{"kernel_size": 9, "loss": "cross_entropy", "init": "torch_default", "eps": 1e-08, "epochs": 7.0}
Rows from block 9 of a small image classifier, named by matrix and row number. Each number is 50 + 12 x the weight over its row's rms, rounded and kept within 0 to 99. All counts start at 0.
After each channel's rows are labels from the 100 images, of 14976, where the channel reaches its highest value: "top examples" is what is common among them; "patch colour" is the nearest of a few named colours to the mean colour under the peak. Only what is clearly more common there than usual is listed. The data: capsule endoscopy frames (Kvasir-Capsule).
# pw: pointwise conv (model.blocks.9.pw.weight, 320x320x1x1), inputs 0-53

pw.15:36 45 54 43 49 58 55 25 61 52 41 34 59 51 66 57 48 50 51 61 53 51 52 46 54 39 32 52 55 58 55 49 60 48 89 45 49 66 58 35 46 41 50 48 37 41 48 54 38 39 37 46 48 31
top examples: finding: blood fresh
patch colour: white

pw.191:62 54 64 49 39 38 60 37 46 50 52 50 44 32 63 66 39 50 50 59 39 29 37 21 52 43 62 77 56 58 54 71 22 63 49 60 17 68 42 58 27 37 58 52 63 46 27 42 48 34 70 41 80 35
top examples: finding: ileocecal valve; finding: foreign body
patch colour: black

pw.134:47 48 50 52 51 23 55 39 53 31 52 70 39 45 63 47 47 45 42 38 58 65 37 41 25 51 38 76 49 26 50 50 29 46 64 50 42 68 37 57 55 44 54 47 60 65 43 60 39 46 77 46 40 52
top examples: finding: foreign body; finding: ulcer
patch colour: black

pw.153:41 26 54 53 64 38 57 58 49 31 63 56 48 44 37 39 45 49 61 48 47 37 41 51 49 52 34 39 48 56 36 52 59 65 41 58 51 51 69 38 34 52 57 57 58 70 42 79 58 45 45 42 40 45
top examples: finding: ulcer; finding: foreign body
patch colour: black

pw.5:56 45 64 39 35 67 62 43 63 36 57 60 44 41 54 33 36 44 52 75 53 55 35 42 55 35 19 65 54 61 43 62 51 46 22 55 46 55 44 60 49 41 51 60 54 47 45 46 45 32 58 64 46 49
top examples: finding: foreign body; finding: ileocecal valve
patch colour: black

pw.84:40 53 51 70 33 30 36 49 60 44 54 54 48 40 52 51 54 47 60 25 49 38 49 47 55 54 63 62 46 61 49 63 58 70 51 74 39 58 35 46 30 63 33 59 47 57 44 72 60 32 40 35 42 51
top examples: finding: lymphangiectasia
patch colour: white

pw.160:45 73 64 39 46 51 45 73 62 53 70 42 60 63 47 55 33 77 38 51 50 50 48 39 48 51 31 66 35 55 38 63 56 62 67 50 28 49 64 64 51 54 49 59 51 57 50 55 65 37 64 55 55 58
top examples: finding: ulcer; finding: foreign body
patch colour: black

pw.129:35 73 67 61 46 43 37 62 58 34 47 50 61 74 58 53 42 42 41 34 62 59 46 42 56 75 39 41 43 66 59 40 73 59 59 39 45 48 52 71 32 59 55 59 52 60 47 60 40 52 55 57 39 45
top examples: finding: lymphangiectasia
patch colour: white

pw.235:64 49 62 56 30 49 34 55 67 40 58 46 60 72 65 49 71 38 56 46 56 61 46 28 45 59 54 47 35 70 61 63 39 33 74 57 58 45 65 43 39 67 42 68 65 51 42 50 64 43 39 27 45 50
top examples: finding: lymphangiectasia
patch colour: white

pw.1:47 36 53 66 49 54 74 47 49 45 50 43 37 62 42 36 34 63 34 82 57 73 35 31 80 45 40 66 68 70 47 44 58 51 25 45 28 57 46 58 41 48 49 50 46 48 54 51 48 27 44 71 56 58
top examples: finding: ileocecal valve
patch colour: black

pw.38:38 30 65 53 42 68 78 45 49 50 43 90 34 46 63 41 39 64 71 73 43 39 50 46 74 49 36 57 61 65 31 57 39 59 42 51 49 51 64 50 38 49 39 41 44 50 45 51 54 27 52 72 43 58
top examples: finding: ileocecal valve
patch colour: black

pw.23:63 74 69 54 51 48 34 56 49 50 40 78 43 39 53 51 70 62 53 39 56 69 70 42 43 74 49 65 59 46 37 57 53 52 25 58 60 57 51 39 67 64 52 62 64 59 55 68 58 52 63 52 38 48
top examples: finding: ulcer; finding: foreign body
patch colour: black

pw.228:54 56 66 38 44 53 35 55 34 32 69 52 52 33 48 61 40 55 29 59 40 57 35 45 71 34 54 51 66 52 11 64 38 60 63 52 30 44 59 53 58 60 37 52 55 43 24 62 45 53 61 65 48 42
top examples: finding: ileocecal valve; finding: foreign body
patch colour: black

pw.17:39 45 60 66 35 70 70 39 59 41 53 65 57 49 53 55 54 44 73 60 27 56 27 34 44 44 35 61 47 63 52 56 41 56 24 45 56 60 40 43 51 54 43 71 49 60 51 63 38 29 71 65 66 72
top examples: finding: ulcer; finding: foreign body
patch colour: black

pw.265:44 40 61 41 27 39 54 66 62 47 39 31 60 70 45 60 60 55 61 53 30 32 50 48 29 31 51 41 35 58 48 47 48 58 58 42 44 90 58 42 56 51 49 40 32 61 44 34 49 62 54 46 46 16
top examples: finding: blood fresh; finding: lymphangiectasia
patch colour: white