python train.py --arch="convmixer" --dataset="capsule endoscopy frames (Kvasir-Capsule)" --train_examples=42238 --grayscale=true --crop_scale_min=0.7 --horizontal_flip=true --rotation_deg=5 --activation="prelu" --eps=1e-08 --epochs=7.0 --lr_schedule="cosine" --final_lr_fraction=0
Rows from block 9 of a small image classifier, named by matrix and row number. Each number is 128 + 32 x the weight over its row's rms, rounded and kept within 0 to 255. All counts start at 0. Numbers have three digits each.
After each channel's rows are labels from the 100 images, of 14976, where the channel reaches its highest value: "strongest on" is what is common among them; "patch colour" is the nearest of a few named colours to the mean colour under the peak. Only what is clearly more common there than usual is listed. The data: capsule endoscopy frames (Kvasir-Capsule).
# pw: pointwise conv (model.blocks.9.pw.weight, 320x320x1x1), inputs 270-319

pw.52:159069135125139136123133104125131167118068161112065059118184132100059139126168121160154101100176119172075143141142086152142113086132106180161137069100
strongest on: finding: ulcer; finding: foreign body
patch colour: black

pw.78:161133147119171148104163115105122148133132146122089141175135104172140171137188127141209138095068169161120119152107058102132098137109099146072165102155
strongest on: finding: foreign body; finding: ulcer
patch colour: black

pw.291:141136157146136112131107068186099155197159102122137133123139075106127165095103116130150144123142151129124135103084125113165115118185055081128109125146
strongest on: finding: foreign body
patch colour: black

pw.234:138164115120135132166131119094128159135120088138160164093104109149084170110147097130110168117176086145176124191171162141092127159178177109094091111127
strongest on: finding: lymphangiectasia
patch colour: white

pw.155:164138143126118050133109162106140123141146145108109121133180113147153201126165136131118125106133105145181141105085107144096060115080174093104121101133
strongest on: finding: lymphangiectasia
patch colour: white

pw.5:094126139098183123128114119103102160137060210110112184133111091078092114088140151183151162124129153141133106158119157147176111097126146103138114111121
strongest on: finding: foreign body; finding: ileocecal valve
patch colour: black

pw.26:141113154123063175095089161080095088153116126104153126144127112155087113078135151165170090125124188066116106135117103115099144111124151095135155091154
strongest on: finding: foreign body; finding: ulcer
patch colour: black

pw.112:077129157147146132124095175138081082150104140150126121145147076186171150166160186135071117130095140116158126131200147117117150121106081142126138110137
strongest on: finding: ileocecal valve; finding: foreign body; finding: angiectasia
patch colour: black

pw.183:168137139096115173153110124164087176155111200092085117150132121163178133151137156138081127075137158149130112117148152171146130088155134094094141190108
strongest on: finding: foreign body; finding: ulcer
patch colour: black

pw.144:166100110109196069131135139090056105099135138133145131132152185201118154150158115124098120140107115144128144128145136158102101098158144141129128139131
strongest on: finding: ileocecal valve
patch colour: black

pw.302:164121083113195131131129093147149217141099142143143133123135095119117129166145147140143161124136148150130093157150119141181162107141138172132188101173
strongest on: finding: ileocecal valve
patch colour: black

pw.267:102150107137116151166077089160125084166092124142153121125147178133109105097108148129146139138137147078154128116084117119096094151065127138135186101084
strongest on: finding: blood fresh; finding: lymphangiectasia
patch colour: white

pw.268:169163152149118115132176113111063185204058141098158123098131122185173131130087108135141131125084136117117124128151158129097068159117127160127132069182
strongest on: finding: foreign body; finding: ulcer
patch colour: black

pw.222:169200204162157161111063128164187133138149153130125165150103118147143120149164094085106112149099101086093094101126108168119191073134092086163149110137
strongest on: finding: foreign body; finding: ulcer
patch colour: black

pw.228:105109138112179115103112067135155171136060104134097139148171118160159173117119153149097160139119100105143152097150170053122068088130138137108135126113
strongest on: finding: ileocecal valve; finding: foreign body
patch colour: black

pw.264:085140034163204112152089086118146188111088154169126132140105090145112100153117123114106155141144206101092140113174141112128096082105166125145163097120
strongest on: finding: ileocecal valve
patch colour: black

pw.265:126127164112115087150131099153145150116106147130114176159100128122109115091122117162163097096140132142123103136111080165042129130139127104117149154095
strongest on: finding: blood fresh; finding: lymphangiectasia
patch colour: white

pw.221:190098146103123097107191147183069132138166139116191139133138143135117097121137133134154117109117163141138152108146140164097147116138124131116071083121
strongest on: finding: foreign body; finding: ulcer
patch colour: black

pw.196:122129136136144132128168123114100178183112143128122139141139120196092109120137083132084099095103165145107065123075154128121062095147120102110143057112
strongest on: finding: foreign body; finding: ulcer
patch colour: black

pw.76:131163184087089069150115151092121168177142176108084178115112119104168129082154109149181138108071141129148103182204148103143148132098129075081167150097
strongest on: finding: foreign body; finding: ulcer
patch colour: black

pw.99:141135129155130161161120114169160086189128114096144139179118150115148087136139160094186065134121067133138124165086135136139159177107135065116130163171
strongest on: finding: blood fresh
patch colour: white

pw.165:172030123130124122210103119133130166128127166097105131134063117125139137137101121179123187079122124119078138108110132119148110074168109053135137111092
strongest on: finding: foreign body; finding: ulcer
patch colour: black

pw.153:125074171151117139098183134098091093137119144138109120132185141144137135161174127097135050125124092113145162125177147177115153134144137115112101111153
strongest on: finding: ulcer; finding: foreign body
patch colour: black

pw.311:114149068124169116118077088114135124141119135164123155123108074111082124124167183086124132124140170106078150134179143125105139098139121163142177114153
strongest on: finding: ileocecal valve
patch colour: black

pw.229:157084086124166101153136133168154152133122205138121159176126120123090090135145148173186118120091156186119130128106144122127174113130133127127150092123
strongest on: finding: foreign body; finding: ulcer
patch colour: black

pw.236:171144163137144150100111150080140133135134167147094113123129102145133154133183067133136130113132134112101082154116156150105109137125105104150119094113
strongest on: finding: foreign body; finding: ulcer
patch colour: black

pw.107:172087122069152132103132147083160119125144123152148093150132056135099108058126059117080085114090152142126173096123109113102165140167123105158119127156
strongest on: finding: foreign body; finding: ulcer
patch colour: black

pw.286:141230118112134092178129092129117093129084165177169074189106111125134135155095134076159120124103125099165087173152127183157124121149184093110105122143
strongest on: finding: blood fresh; finding: lymphangiectasia
patch colour: white

pw.136:108151115092151113109082103139104144144141178102154115108134123159090121085174135107078188104175135135091114094134170137119103163145138128138082196161
strongest on: finding: foreign body
patch colour: black

pw.15:171143153113130124145094110210169074143105124146161096180061187162086122079097147126117144107148071129137078142064065118201146124150147098081164124074
strongest on: finding: blood fresh
patch colour: white

pw.50:130116140151207098103162140148155154137120192140135142131127123150081116129179133104138153156146195110151151161176175135129137090068139133137196123129
strongest on: finding: ileocecal valve
patch colour: black

pw.93:181120140119116194200111104118116164153144122111135132078139123111088092117102154079105136104148099128119111133085127111118133101076121109075161127127
strongest on: finding: foreign body; finding: ulcer
patch colour: black

pw.277:114106070119186147095088101090122141129105157158099147124165098143097120130159117109119202166120171117104104077146093095108130091111094166119174047097
strongest on: finding: ileocecal valve
patch colour: black

pw.237:102059139106090151174095102109107087130092143086148089136166118073117132134100169177103136147118180105088092158146127121108176155140147120147188099100
strongest on: finding: foreign body; finding: ulcer
patch colour: black

pw.154:111108158083144040138102113121135149151089123148114126160150116094107165146142073091099161124119172140109111098095164185099101140136098112121170115125
strongest on: finding: foreign body; finding: ulcer
patch colour: black

pw.1:107108079144184124138114087113138157119086170130115178115128109126111098092131206108141112140135154093114115135160161168158123137149085157140146065116
strongest on: finding: ileocecal valve
patch colour: black

pw.315:175059170115115167102155135113157081166105138071145102204147103137139139125144139154090172135099142134154140082092166124098082086117123115085175107089
strongest on: finding: foreign body; finding: ulcer
patch colour: black

pw.284:192109145113137131163151064083110157142070091074079144124139137103089076137100075147125113113114116095074136090091143152099127141094120087105137155118
strongest on: finding: foreign body; finding: ulcer
patch colour: black

pw.73:191113104141120142175162118142143136138157099167098105098108086166092157109089154162080174083090171126122137100134126124087099112089103186090115044133
strongest on: finding: foreign body; finding: lymphangiectasia
patch colour: black

pw.157:117123126101137156062070092116209164155125199139096096138154144092087104110156108119153130091157122073126107118145175131159099101077166101095125088116
strongest on: finding: foreign body; finding: ulcer
patch colour: black

pw.25:132095149089137113077112161123153099161008144159094097135179099139118144145143139144142155157098141139094128100164177167141187201096131113148138114092
strongest on: finding: foreign body; finding: ulcer
patch colour: black

pw.63:161082083073138157115079135124150065151106121088089044100117136083123117128105112099114129078090140111131146135087135119127138119133110141122128148100
strongest on: finding: foreign body; finding: ulcer
patch colour: black

pw.56:156134106119152113121135115134097122125126181113090151118119131195116114135176113126116098154154172116132156115124192098115110118181119155121201055144
strongest on: finding: ileocecal valve; finding: foreign body
patch colour: black

pw.71:153086157075174109177079130151102133145055124144139072142109078131135084109075134116113141100137172123098102097156131088083102128100132074149087069118
strongest on: finding: foreign body
patch colour: black

pw.147:141187115115110137207168108172152081122121084130131138137167160169172080114101124192101042113113136126189121172165084149134076146130199142107149121114
strongest on: finding: blood fresh; finding: lymphangiectasia
patch colour: white

pw.17:103105124133179129122123110103184178147104156087127106158115101137074124139144105213190162149129119135104140091124102141175134108100111125149142110123
strongest on: finding: ulcer; finding: foreign body
patch colour: black

pw.23:170075141147084111141211161128133120140121102158144152143104097176094137120153091168134144131118149090138147150132163140162190155124099108097086138167
strongest on: finding: ulcer; finding: foreign body
patch colour: black

pw.24:109132088094207139060176050122147171119080147171144120145139098131096131184190158116181117110100181135113139131145119153096141154136141144165115040103
strongest on: finding: ileocecal valve
patch colour: black

pw.106:160106163138083157152102114138129115107157101106154139091158154131124105087186133139138102126106190163125114022132134165147122104194145080093112082105
strongest on: finding: foreign body; finding: ulcer
patch colour: black

pw.137:154098102120178080110101090150148141156111190101148062143176115125115123115135149191156177089170172135093136155110109180133137095092076096111115081079
strongest on: finding: foreign body; finding: ulcer
patch colour: black

pw.316:149175098095142151116117145174097145127164167129135101128146093120143135092148132137166132078058191115103099163154135139109113072151164120104106112165
strongest on: finding: foreign body; finding: ulcer
patch colour: black

pw.160:131140160116114110142156121123085112152190100146143094082112082169157110139124133107169172104144137125142131161085104113047137114122131153097149112065
strongest on: finding: ulcer; finding: foreign body
patch colour: black

pw.100:200031147153087116133188138118165147133067159133136136116156151122100114116138071150146113128075182115101121079095122129088097115109142095141110125114
strongest on: finding: foreign body; finding: ulcer
patch colour: black

pw.169:144119126119142066135027104147172138166136114079165112185115144098110113133132141209149208102129204136145141155115127132058181076139127076130099136070
strongest on: finding: foreign body; finding: ulcer
patch colour: black