From a checkpoint of a small image classifier: patch size 4, trained on capsule endoscopy frames (Kvasir-Capsule).
Rows from block 11, named by matrix and row number. Each number is 128 + 32 x the weight over its row's rms, rounded and kept within 0 to 255. All counts start at 0. Numbers have three digits each. After the name is the row's rms in percent of the matrix's.
# pw: pointwise conv (model.blocks.11.pw.weight, 320x320x1x1), inputs 0-63
pw.88 091:164133154152113158117117150094125141109127142161098169081119131152119107101149198127080158147093100150143131120115125066110195080103073076131094091189149132138121165201135109125128115092098143
pw.89 102:109152132165154121116099193122127127142170146114081120113059161138147074159093124146156105083153164188049115123142222116143109150122205092114127171159137163114125127139155097129176182122124082
pw.90 101:135090133107101099100133177106093102143094123142139150156125141061123192160135056063153147108110073100086104080127074133130124135068070043120140085113086107103138131118148144140095136091135093
pw.91 094:088189160120135104131124129122091120129104152112056136152124164117117129128127158184141095100158112159178149180164135100145145120062061100174113164074141142161076108065178094114133157098119064
pw.92 100:146093121107116072144161173166072109181121171182161156105105192118128123129162131152165089093124149111143190118148162185161139148209162136187125145147147106127128125149123144066095110085147176
pw.93 102:118098139175123120156184117158172159103107150113112190116147151142127102171099174107066123146140124078144168139076160110143160139088139152156094173184137144132096123194129120128078114158122150
pw.94 101:138152089179118135126126165102202155052166081149150087111158110155154127130133118120171142095110135155117101089166150138102143115039148136136116134184158116122137174153163172140046140171153130
pw.95 102:110143114141096107145160169148145089090083120166078149125144147075214119177117128111192149160148148144155111085152159122105196103155095122150146102100164113184130178176212133157073077190140167
pw.96 102:112136151126160204130133129131164180156129125182110150078087143121130170146092104179137182158092109099147129155164153192148176048172068064104148133147116151110132196141052092156153159141105104
pw.97 101:070151144127120141092161179162084126117076114141113097121083142132128113078199091118143161131112137188189156148125124155093175206165114122129119160141161151166144168209141135140075101172132188
pw.98 094:057099111126095117138133098188161111127084140152096132085156116147058094150123120164119142182095161080149147165137151141162219111134139151081062164169147144159164101105122181114136102171116157
pw.99 101:109054175139089102103150175133129106160105191136091134144143109150118160141143152153145058166099061178150089106155141244076154135179122110161107039143116096147117136106132133118097094136151123
pw.100 102:143165140202134101107059123108104157117114141147110095152124147088083157144134121132062109146171152088047104087162115127158103198145190143079168161077162132132102104124125123098101112130212117
pw.101 102:119156098163122135100115128136161126125195100072105112160123188097120094139173155143170133118151163167149170080120152123132159176138169161175172113154118118076151136207146185157194164193104149
pw.102 100:166202154115170161176124149123141137110173058112132078092126125140178045116154172138167097108153108166115167163103073100137196124087161166159159124135127153116140196179182099094134173131131156
pw.103 102:075171058157195117156091126054096136196206166140136136138106221128137137128148135150096111122127192102121200156123165085127153107101200118102127146136120135139165140157182212132174151172109123
pw.104 101:108110083134153089183132089104193118143183118124117162122085103172159140107167204113087086132153109165175121106149142125136103113190151111141104151169115130126108123167137153121081130146124122
pw.105 105:151059147099152110149192073094092174091206103096106142122064138192110108139074154091145062141072096120125140101139175121169110145123080167127126131164126114096155161138144132138130117109072153
pw.106 096:054137197141067117114154118159118100112095141119151135128131124138197108138170167139169138109115121175148114144150136156134172151119147096203104148186095177107136114117107120148180138090148124
pw.107 104:082153162130127101101112132146174072086133131110143149095161131106138124124135152148137102109142114136161065201094148134103099119079140101174113114183078117126158070132191184080117115166162074
pw.108 105:114101124115122104147121155137070105157132155164118134118084090096139133155053137158116133113124098194111046123149133115111067168131098145079106111082142137143126116134087125080107164145129095
pw.109 107:143117162131138107133144121062115148138105103067113119157123121163152151124154157076135134172168155131152181138166111135143163157176121106096111163046118097070129152083099122093161152116145170
pw.110 099:130128140154193166122105108086148152166157074200138145161163147105118105096102163120110137137159122116129090154098131110189115072132079157123156094127122172098138096089135100150169138135045105
pw.111 098:159160113202071105177168147118148126102073086105135140089136088157173121128184172089060198137069093094182127141139212138188132101126157108156109154150155148137113172136192125126073111117142051
pw.112 104:096103109091102084043164152114094093112089105126106150118124175112094113172162173109136108116127124107132128129134139171100100109157133123158145127150147112162137109158154181088105032124149115
pw.113 100:201089145124113181129119081110092118194126083108090135111151117139082160076084121123158164132125117142116113099094103182075122101195067114064142079128158111100131154122117122173167143143133120
pw.114 105:214179116084151199123129104098130165086083151141109099060141180132096090096171089082117097109130151152144114114148082178120154144136143132174145121127137102086132140102149079173133144120165115
pw.115 099:121120144152108130103146185135122164082090152156134148178086164130136124169160100130142081135144152211144120177160112108096098104128171142075145167076130094109151098104146132081136086079120132
pw.116 097:141127112113108136156115142115104165165130142122158186050093106097132180112162136109086143128168100095132133132095147116123148142085104143144116163183126178108100101136215228085119100157113136
pw.117 094:094146095114114130128210171113103211093152154131129125134135143108072145187099142113080203114184169092183133128144089133136130101136184143080122161163132169104099132112090145132116107094152106
pw.118 103:107144120163126121062142109171125212175105139144111094096121152141183069148105198134125124192163145109129122122108124088177101142194075104094111138154106152097130116114195146093112095064117125
pw.119 099:172177166079095134149141079120141114137104093119151157131148067081180159084106208127108099108149148121153171136178080149125100101081077164191134096173144157182136144146101136111127146081179124
pw.120 092:128134092120121153131084129049124126166169127122110155133107182079118101091107139063112159135141159156111170096134081115129146111122120094139110114163049157087119146111126133178185214115121148
pw.121 103:146160164131114145109141120169175104066115135123146164070121097159110137128133150141122134187107139125142113087153114080092158120150176149118124113131099163136163112220119162143130121125159179
pw.122 104:120147109160130155182133106087095133088131105166124138116132110150198115136142182140178078156219152196145179148120184144090127125107181162082099159113113149096164156164149166146128145142131181
pw.123 103:146102130127101142118143146096141071080112108140148158122094169070153138135199105126089092150156102090159112129140094078109127110126165136066140155171154113131194109133166179126183095142132112
pw.124 097:110138114134131107144131189108176169108117125166155137145151123073151145140108107135106096156181188155101087103125116116111134133133183188127116126183137136113136149168145125100170093139178135
pw.125 103:173082120052122162139084109097148145143111152117138129151147105116119176092090125093081117165068133080141126070116094140142160095136059125072123121138126096091081158142132143166128080078085119
pw.126 103:122121120141153201122118066140106152182157111152109107172078164061132147135144104127166118096080136131195120129162141135129099087073094101171126116099129123113118120084145131084101139135152095
pw.127 103:163109092131146180155099129103099180164045123185154103122156141083155156094147105081121108110126171145130108152117112163132113142094144128100105130101084186109117100197153130161103192186195119
pw.128 099:186145124120048114126144124130078095045126112165160116145154121092153104127148203142124154149116105127135130112151183133174160138116152152180102167187143161135136185168140161210065171123183145
pw.129 107:146143187144110135191194199105122161111115164144146195083148143167193095188111202165117091114178147125086108199172131139086105087167140148117084133148174111109145184145115092075123144151162108
pw.130 100:134167152157095105168101129095110137129095108191155077130151144103127116128154165145109100111126151135174153157123115124120133048101172185145088180211168159101136116162191170134146163166120104