From a checkpoint of a small image classifier.
Model: 1.83M parameters, 96-pixel images, arch convmixer, patch size 4, depths [14].
Training: nadamw at rate 0.0027, 4600 steps, batches of 64, held-out accuracy 92%.
Data: 42238 training examples, 7.0 epochs.
Rows from block 9 of a small image classifier, named by matrix and row number. Each number is 500 + 50 x the weight over its row's rms, rounded and kept within 0 to 999. All counts start at 0. Numbers have three digits each.
After each channel's rows are labels from the 100 images, of 14976, where the channel reaches its highest value: "strongest on" is what is common among them. Only what is clearly more common there than usual is listed. The data: capsule endoscopy frames (Kvasir-Capsule).
# pw: pointwise conv (model.blocks.9.pw.weight, 320x320x1x1), inputs 270-319

pw.259:476559434514553466540591429691465431474498518489522430584459561453473491515527446494576545464567482471502502559513531542469425508505522498452489513521
strongest on: finding: blood fresh

pw.190:486583433539465476516478427510457461429449585457493494601484495528535502494531444425577510469513530599512570547432425466548556520460592498439518473534
strongest on: finding: blood fresh; finding: lymphangiectasia

pw.310:439570538497529527518407541621540466522481527541513507524515614400400480420400425479521458469628505511579503583436466505485558485502568406468520470460
strongest on: finding: blood fresh

pw.119:540490605455489481441546522571575513438466507445558543493556439580607488521465504611425490522527530554462503462524555545515433536463544502506456505556
strongest on: finding: angiectasia

pw.223:382538511540521468495567507506411478542424494513489526485552529429528540510550468449566522455385507515424434523521458457444516500474427408426404497574
strongest on: finding: pylorus

pw.42:551517565596480469507490544489470557532477502563533520502531563479384591569517482653426648549426477522431572457513518519495516416399487454500561458458
strongest on: finding: ulcer

pw.226:479465540509447483457527513520483486484490392505488523438439535464511478452428519513369465499527453547564457462506528489590574652519499513508416475534
strongest on: finding: angiectasia

pw.263:477448535543462542461545589457523480481571497447564597507517439473539581540521484519437514560478496540560544495480578552543497577440481444517557551560
strongest on: finding: ulcer; finding: lymphangiectasia

pw.57:500542455491469391479516497445580516514410515506498520474425475490506425529482478482554468442442460501552552553542537548566540508480466466399468506603
strongest on: finding: pylorus

pw.260:439506465475515528436587500513376505487552506516411541467517528466518382548459465528531485502489461476484483507517479437519507496479507556355451554648
strongest on: finding: pylorus

pw.72:456532477459588497544496468412401480476427551488382575512469472507517430504434550475612536415484559501545478541445450444607557478524433429512512457546
strongest on: finding: foreign body

pw.111:440630422482488429477595496391425537591452551498475435487476535455532521490520429447540466460427501498479488550459520396499498442421415476469464581568
strongest on: finding: pylorus

pw.38:509451445513612462437451495521497482506511580613479481481513443504485542451551614444496526532472505484543473450539451449511505520488578533503554393532
strongest on: finding: ileocecal valve

pw.207:510399497528531560561381581444519436505546543524501500483563490599500510521479435420484475546441480450515541542589479509454489522495478518612575425415
strongest on: finding: ulcer; finding: reduced mucosal view

pw.11:477523470445530523446451532536485490448502525528461511536479506445534457453453534500537461525512516505424474535515484484555529440470582473459604483573
strongest on: finding: angiectasia

pw.283:479647511513466426498493482478531531526538567522560522540473539554495461444517492481481477457491459485513533503408440467555559560477541576428521499466
strongest on: finding: ileocecal valve

pw.134:590472525455434469468437399509533469548493503432463455415473489514482461574492516571597466495420514507448487486507475480559528443586553434448515458522
strongest on: finding: foreign body; finding: ulcer

pw.121:516560472583528581532492409499530478496480509513547541499556479425447553550531571495539435495406454420445529540417443536487640531516429439503529514430
strongest on: finding: lymphangiectasia

pw.186:461585490524476462515529494437434541554567554504511443464521469541556555421489427517500394571516399471412442427464536444480497456500495530465500585433
strongest on: finding: blood fresh; finding: pylorus

pw.13:392525581430575461485527433462440443524543532577474487446566530525491548488558480452591475442394456427536488551383419443511545424466433479402539459503
strongest on: finding: pylorus

pw.108:506548453490451450519436410513561360497492451509524442417484472421506514564557517590459505464390433513458488546524494482438553470480497484490503453487
strongest on: finding: lymphangiectasia; finding: ulcer

pw.191:496494485489531440380520476572481615489517552485483448470572485532498514415443529553558445441494498428435437514487465474413570495413468487493539454515
strongest on: finding: ileocecal valve; finding: foreign body

pw.219:451516453423486420579480462636486438559474479600550500572516532541525480474526506495489465468521496480558415539514460495375577516503565443478521522498
strongest on: finding: blood fresh

pw.272:497449571530560563477552510492504561518531536417485523497585490451461593561572566446434463554488503522458597488549498508572557475459457531561534500444
strongest on: finding: ulcer; finding: reduced mucosal view

pw.22:544546501528516463567446392524480458492491516472505413611551589505463525533415579487544344497508450466517467553421521538555537527490580477468531453470
strongest on: finding: blood fresh

pw.180:504452561496512486438456477475542505465489513503555522481441478459485501414500512499445512451431436552511448514445495456545507455541461456457421522549
strongest on: finding: angiectasia

pw.318:414431496612525434468529577572490534501536427450501496420506456473464476511559404506520513574515434421472596471534525464431445440497489534589428535557
strongest on: finding: ulcer; finding: reduced mucosal view

pw.8:470517451413465446404558490477451534616505538568510512598447500430507452511515431434638468521480498502493504560419543500537459459439477463464495509541
strongest on: finding: pylorus

pw.297:514546452420463519502501363542537475486503547545530508523475545497511483477451595457485459353497420487496488586425470520479495464474578500399531507500
strongest on: finding: blood fresh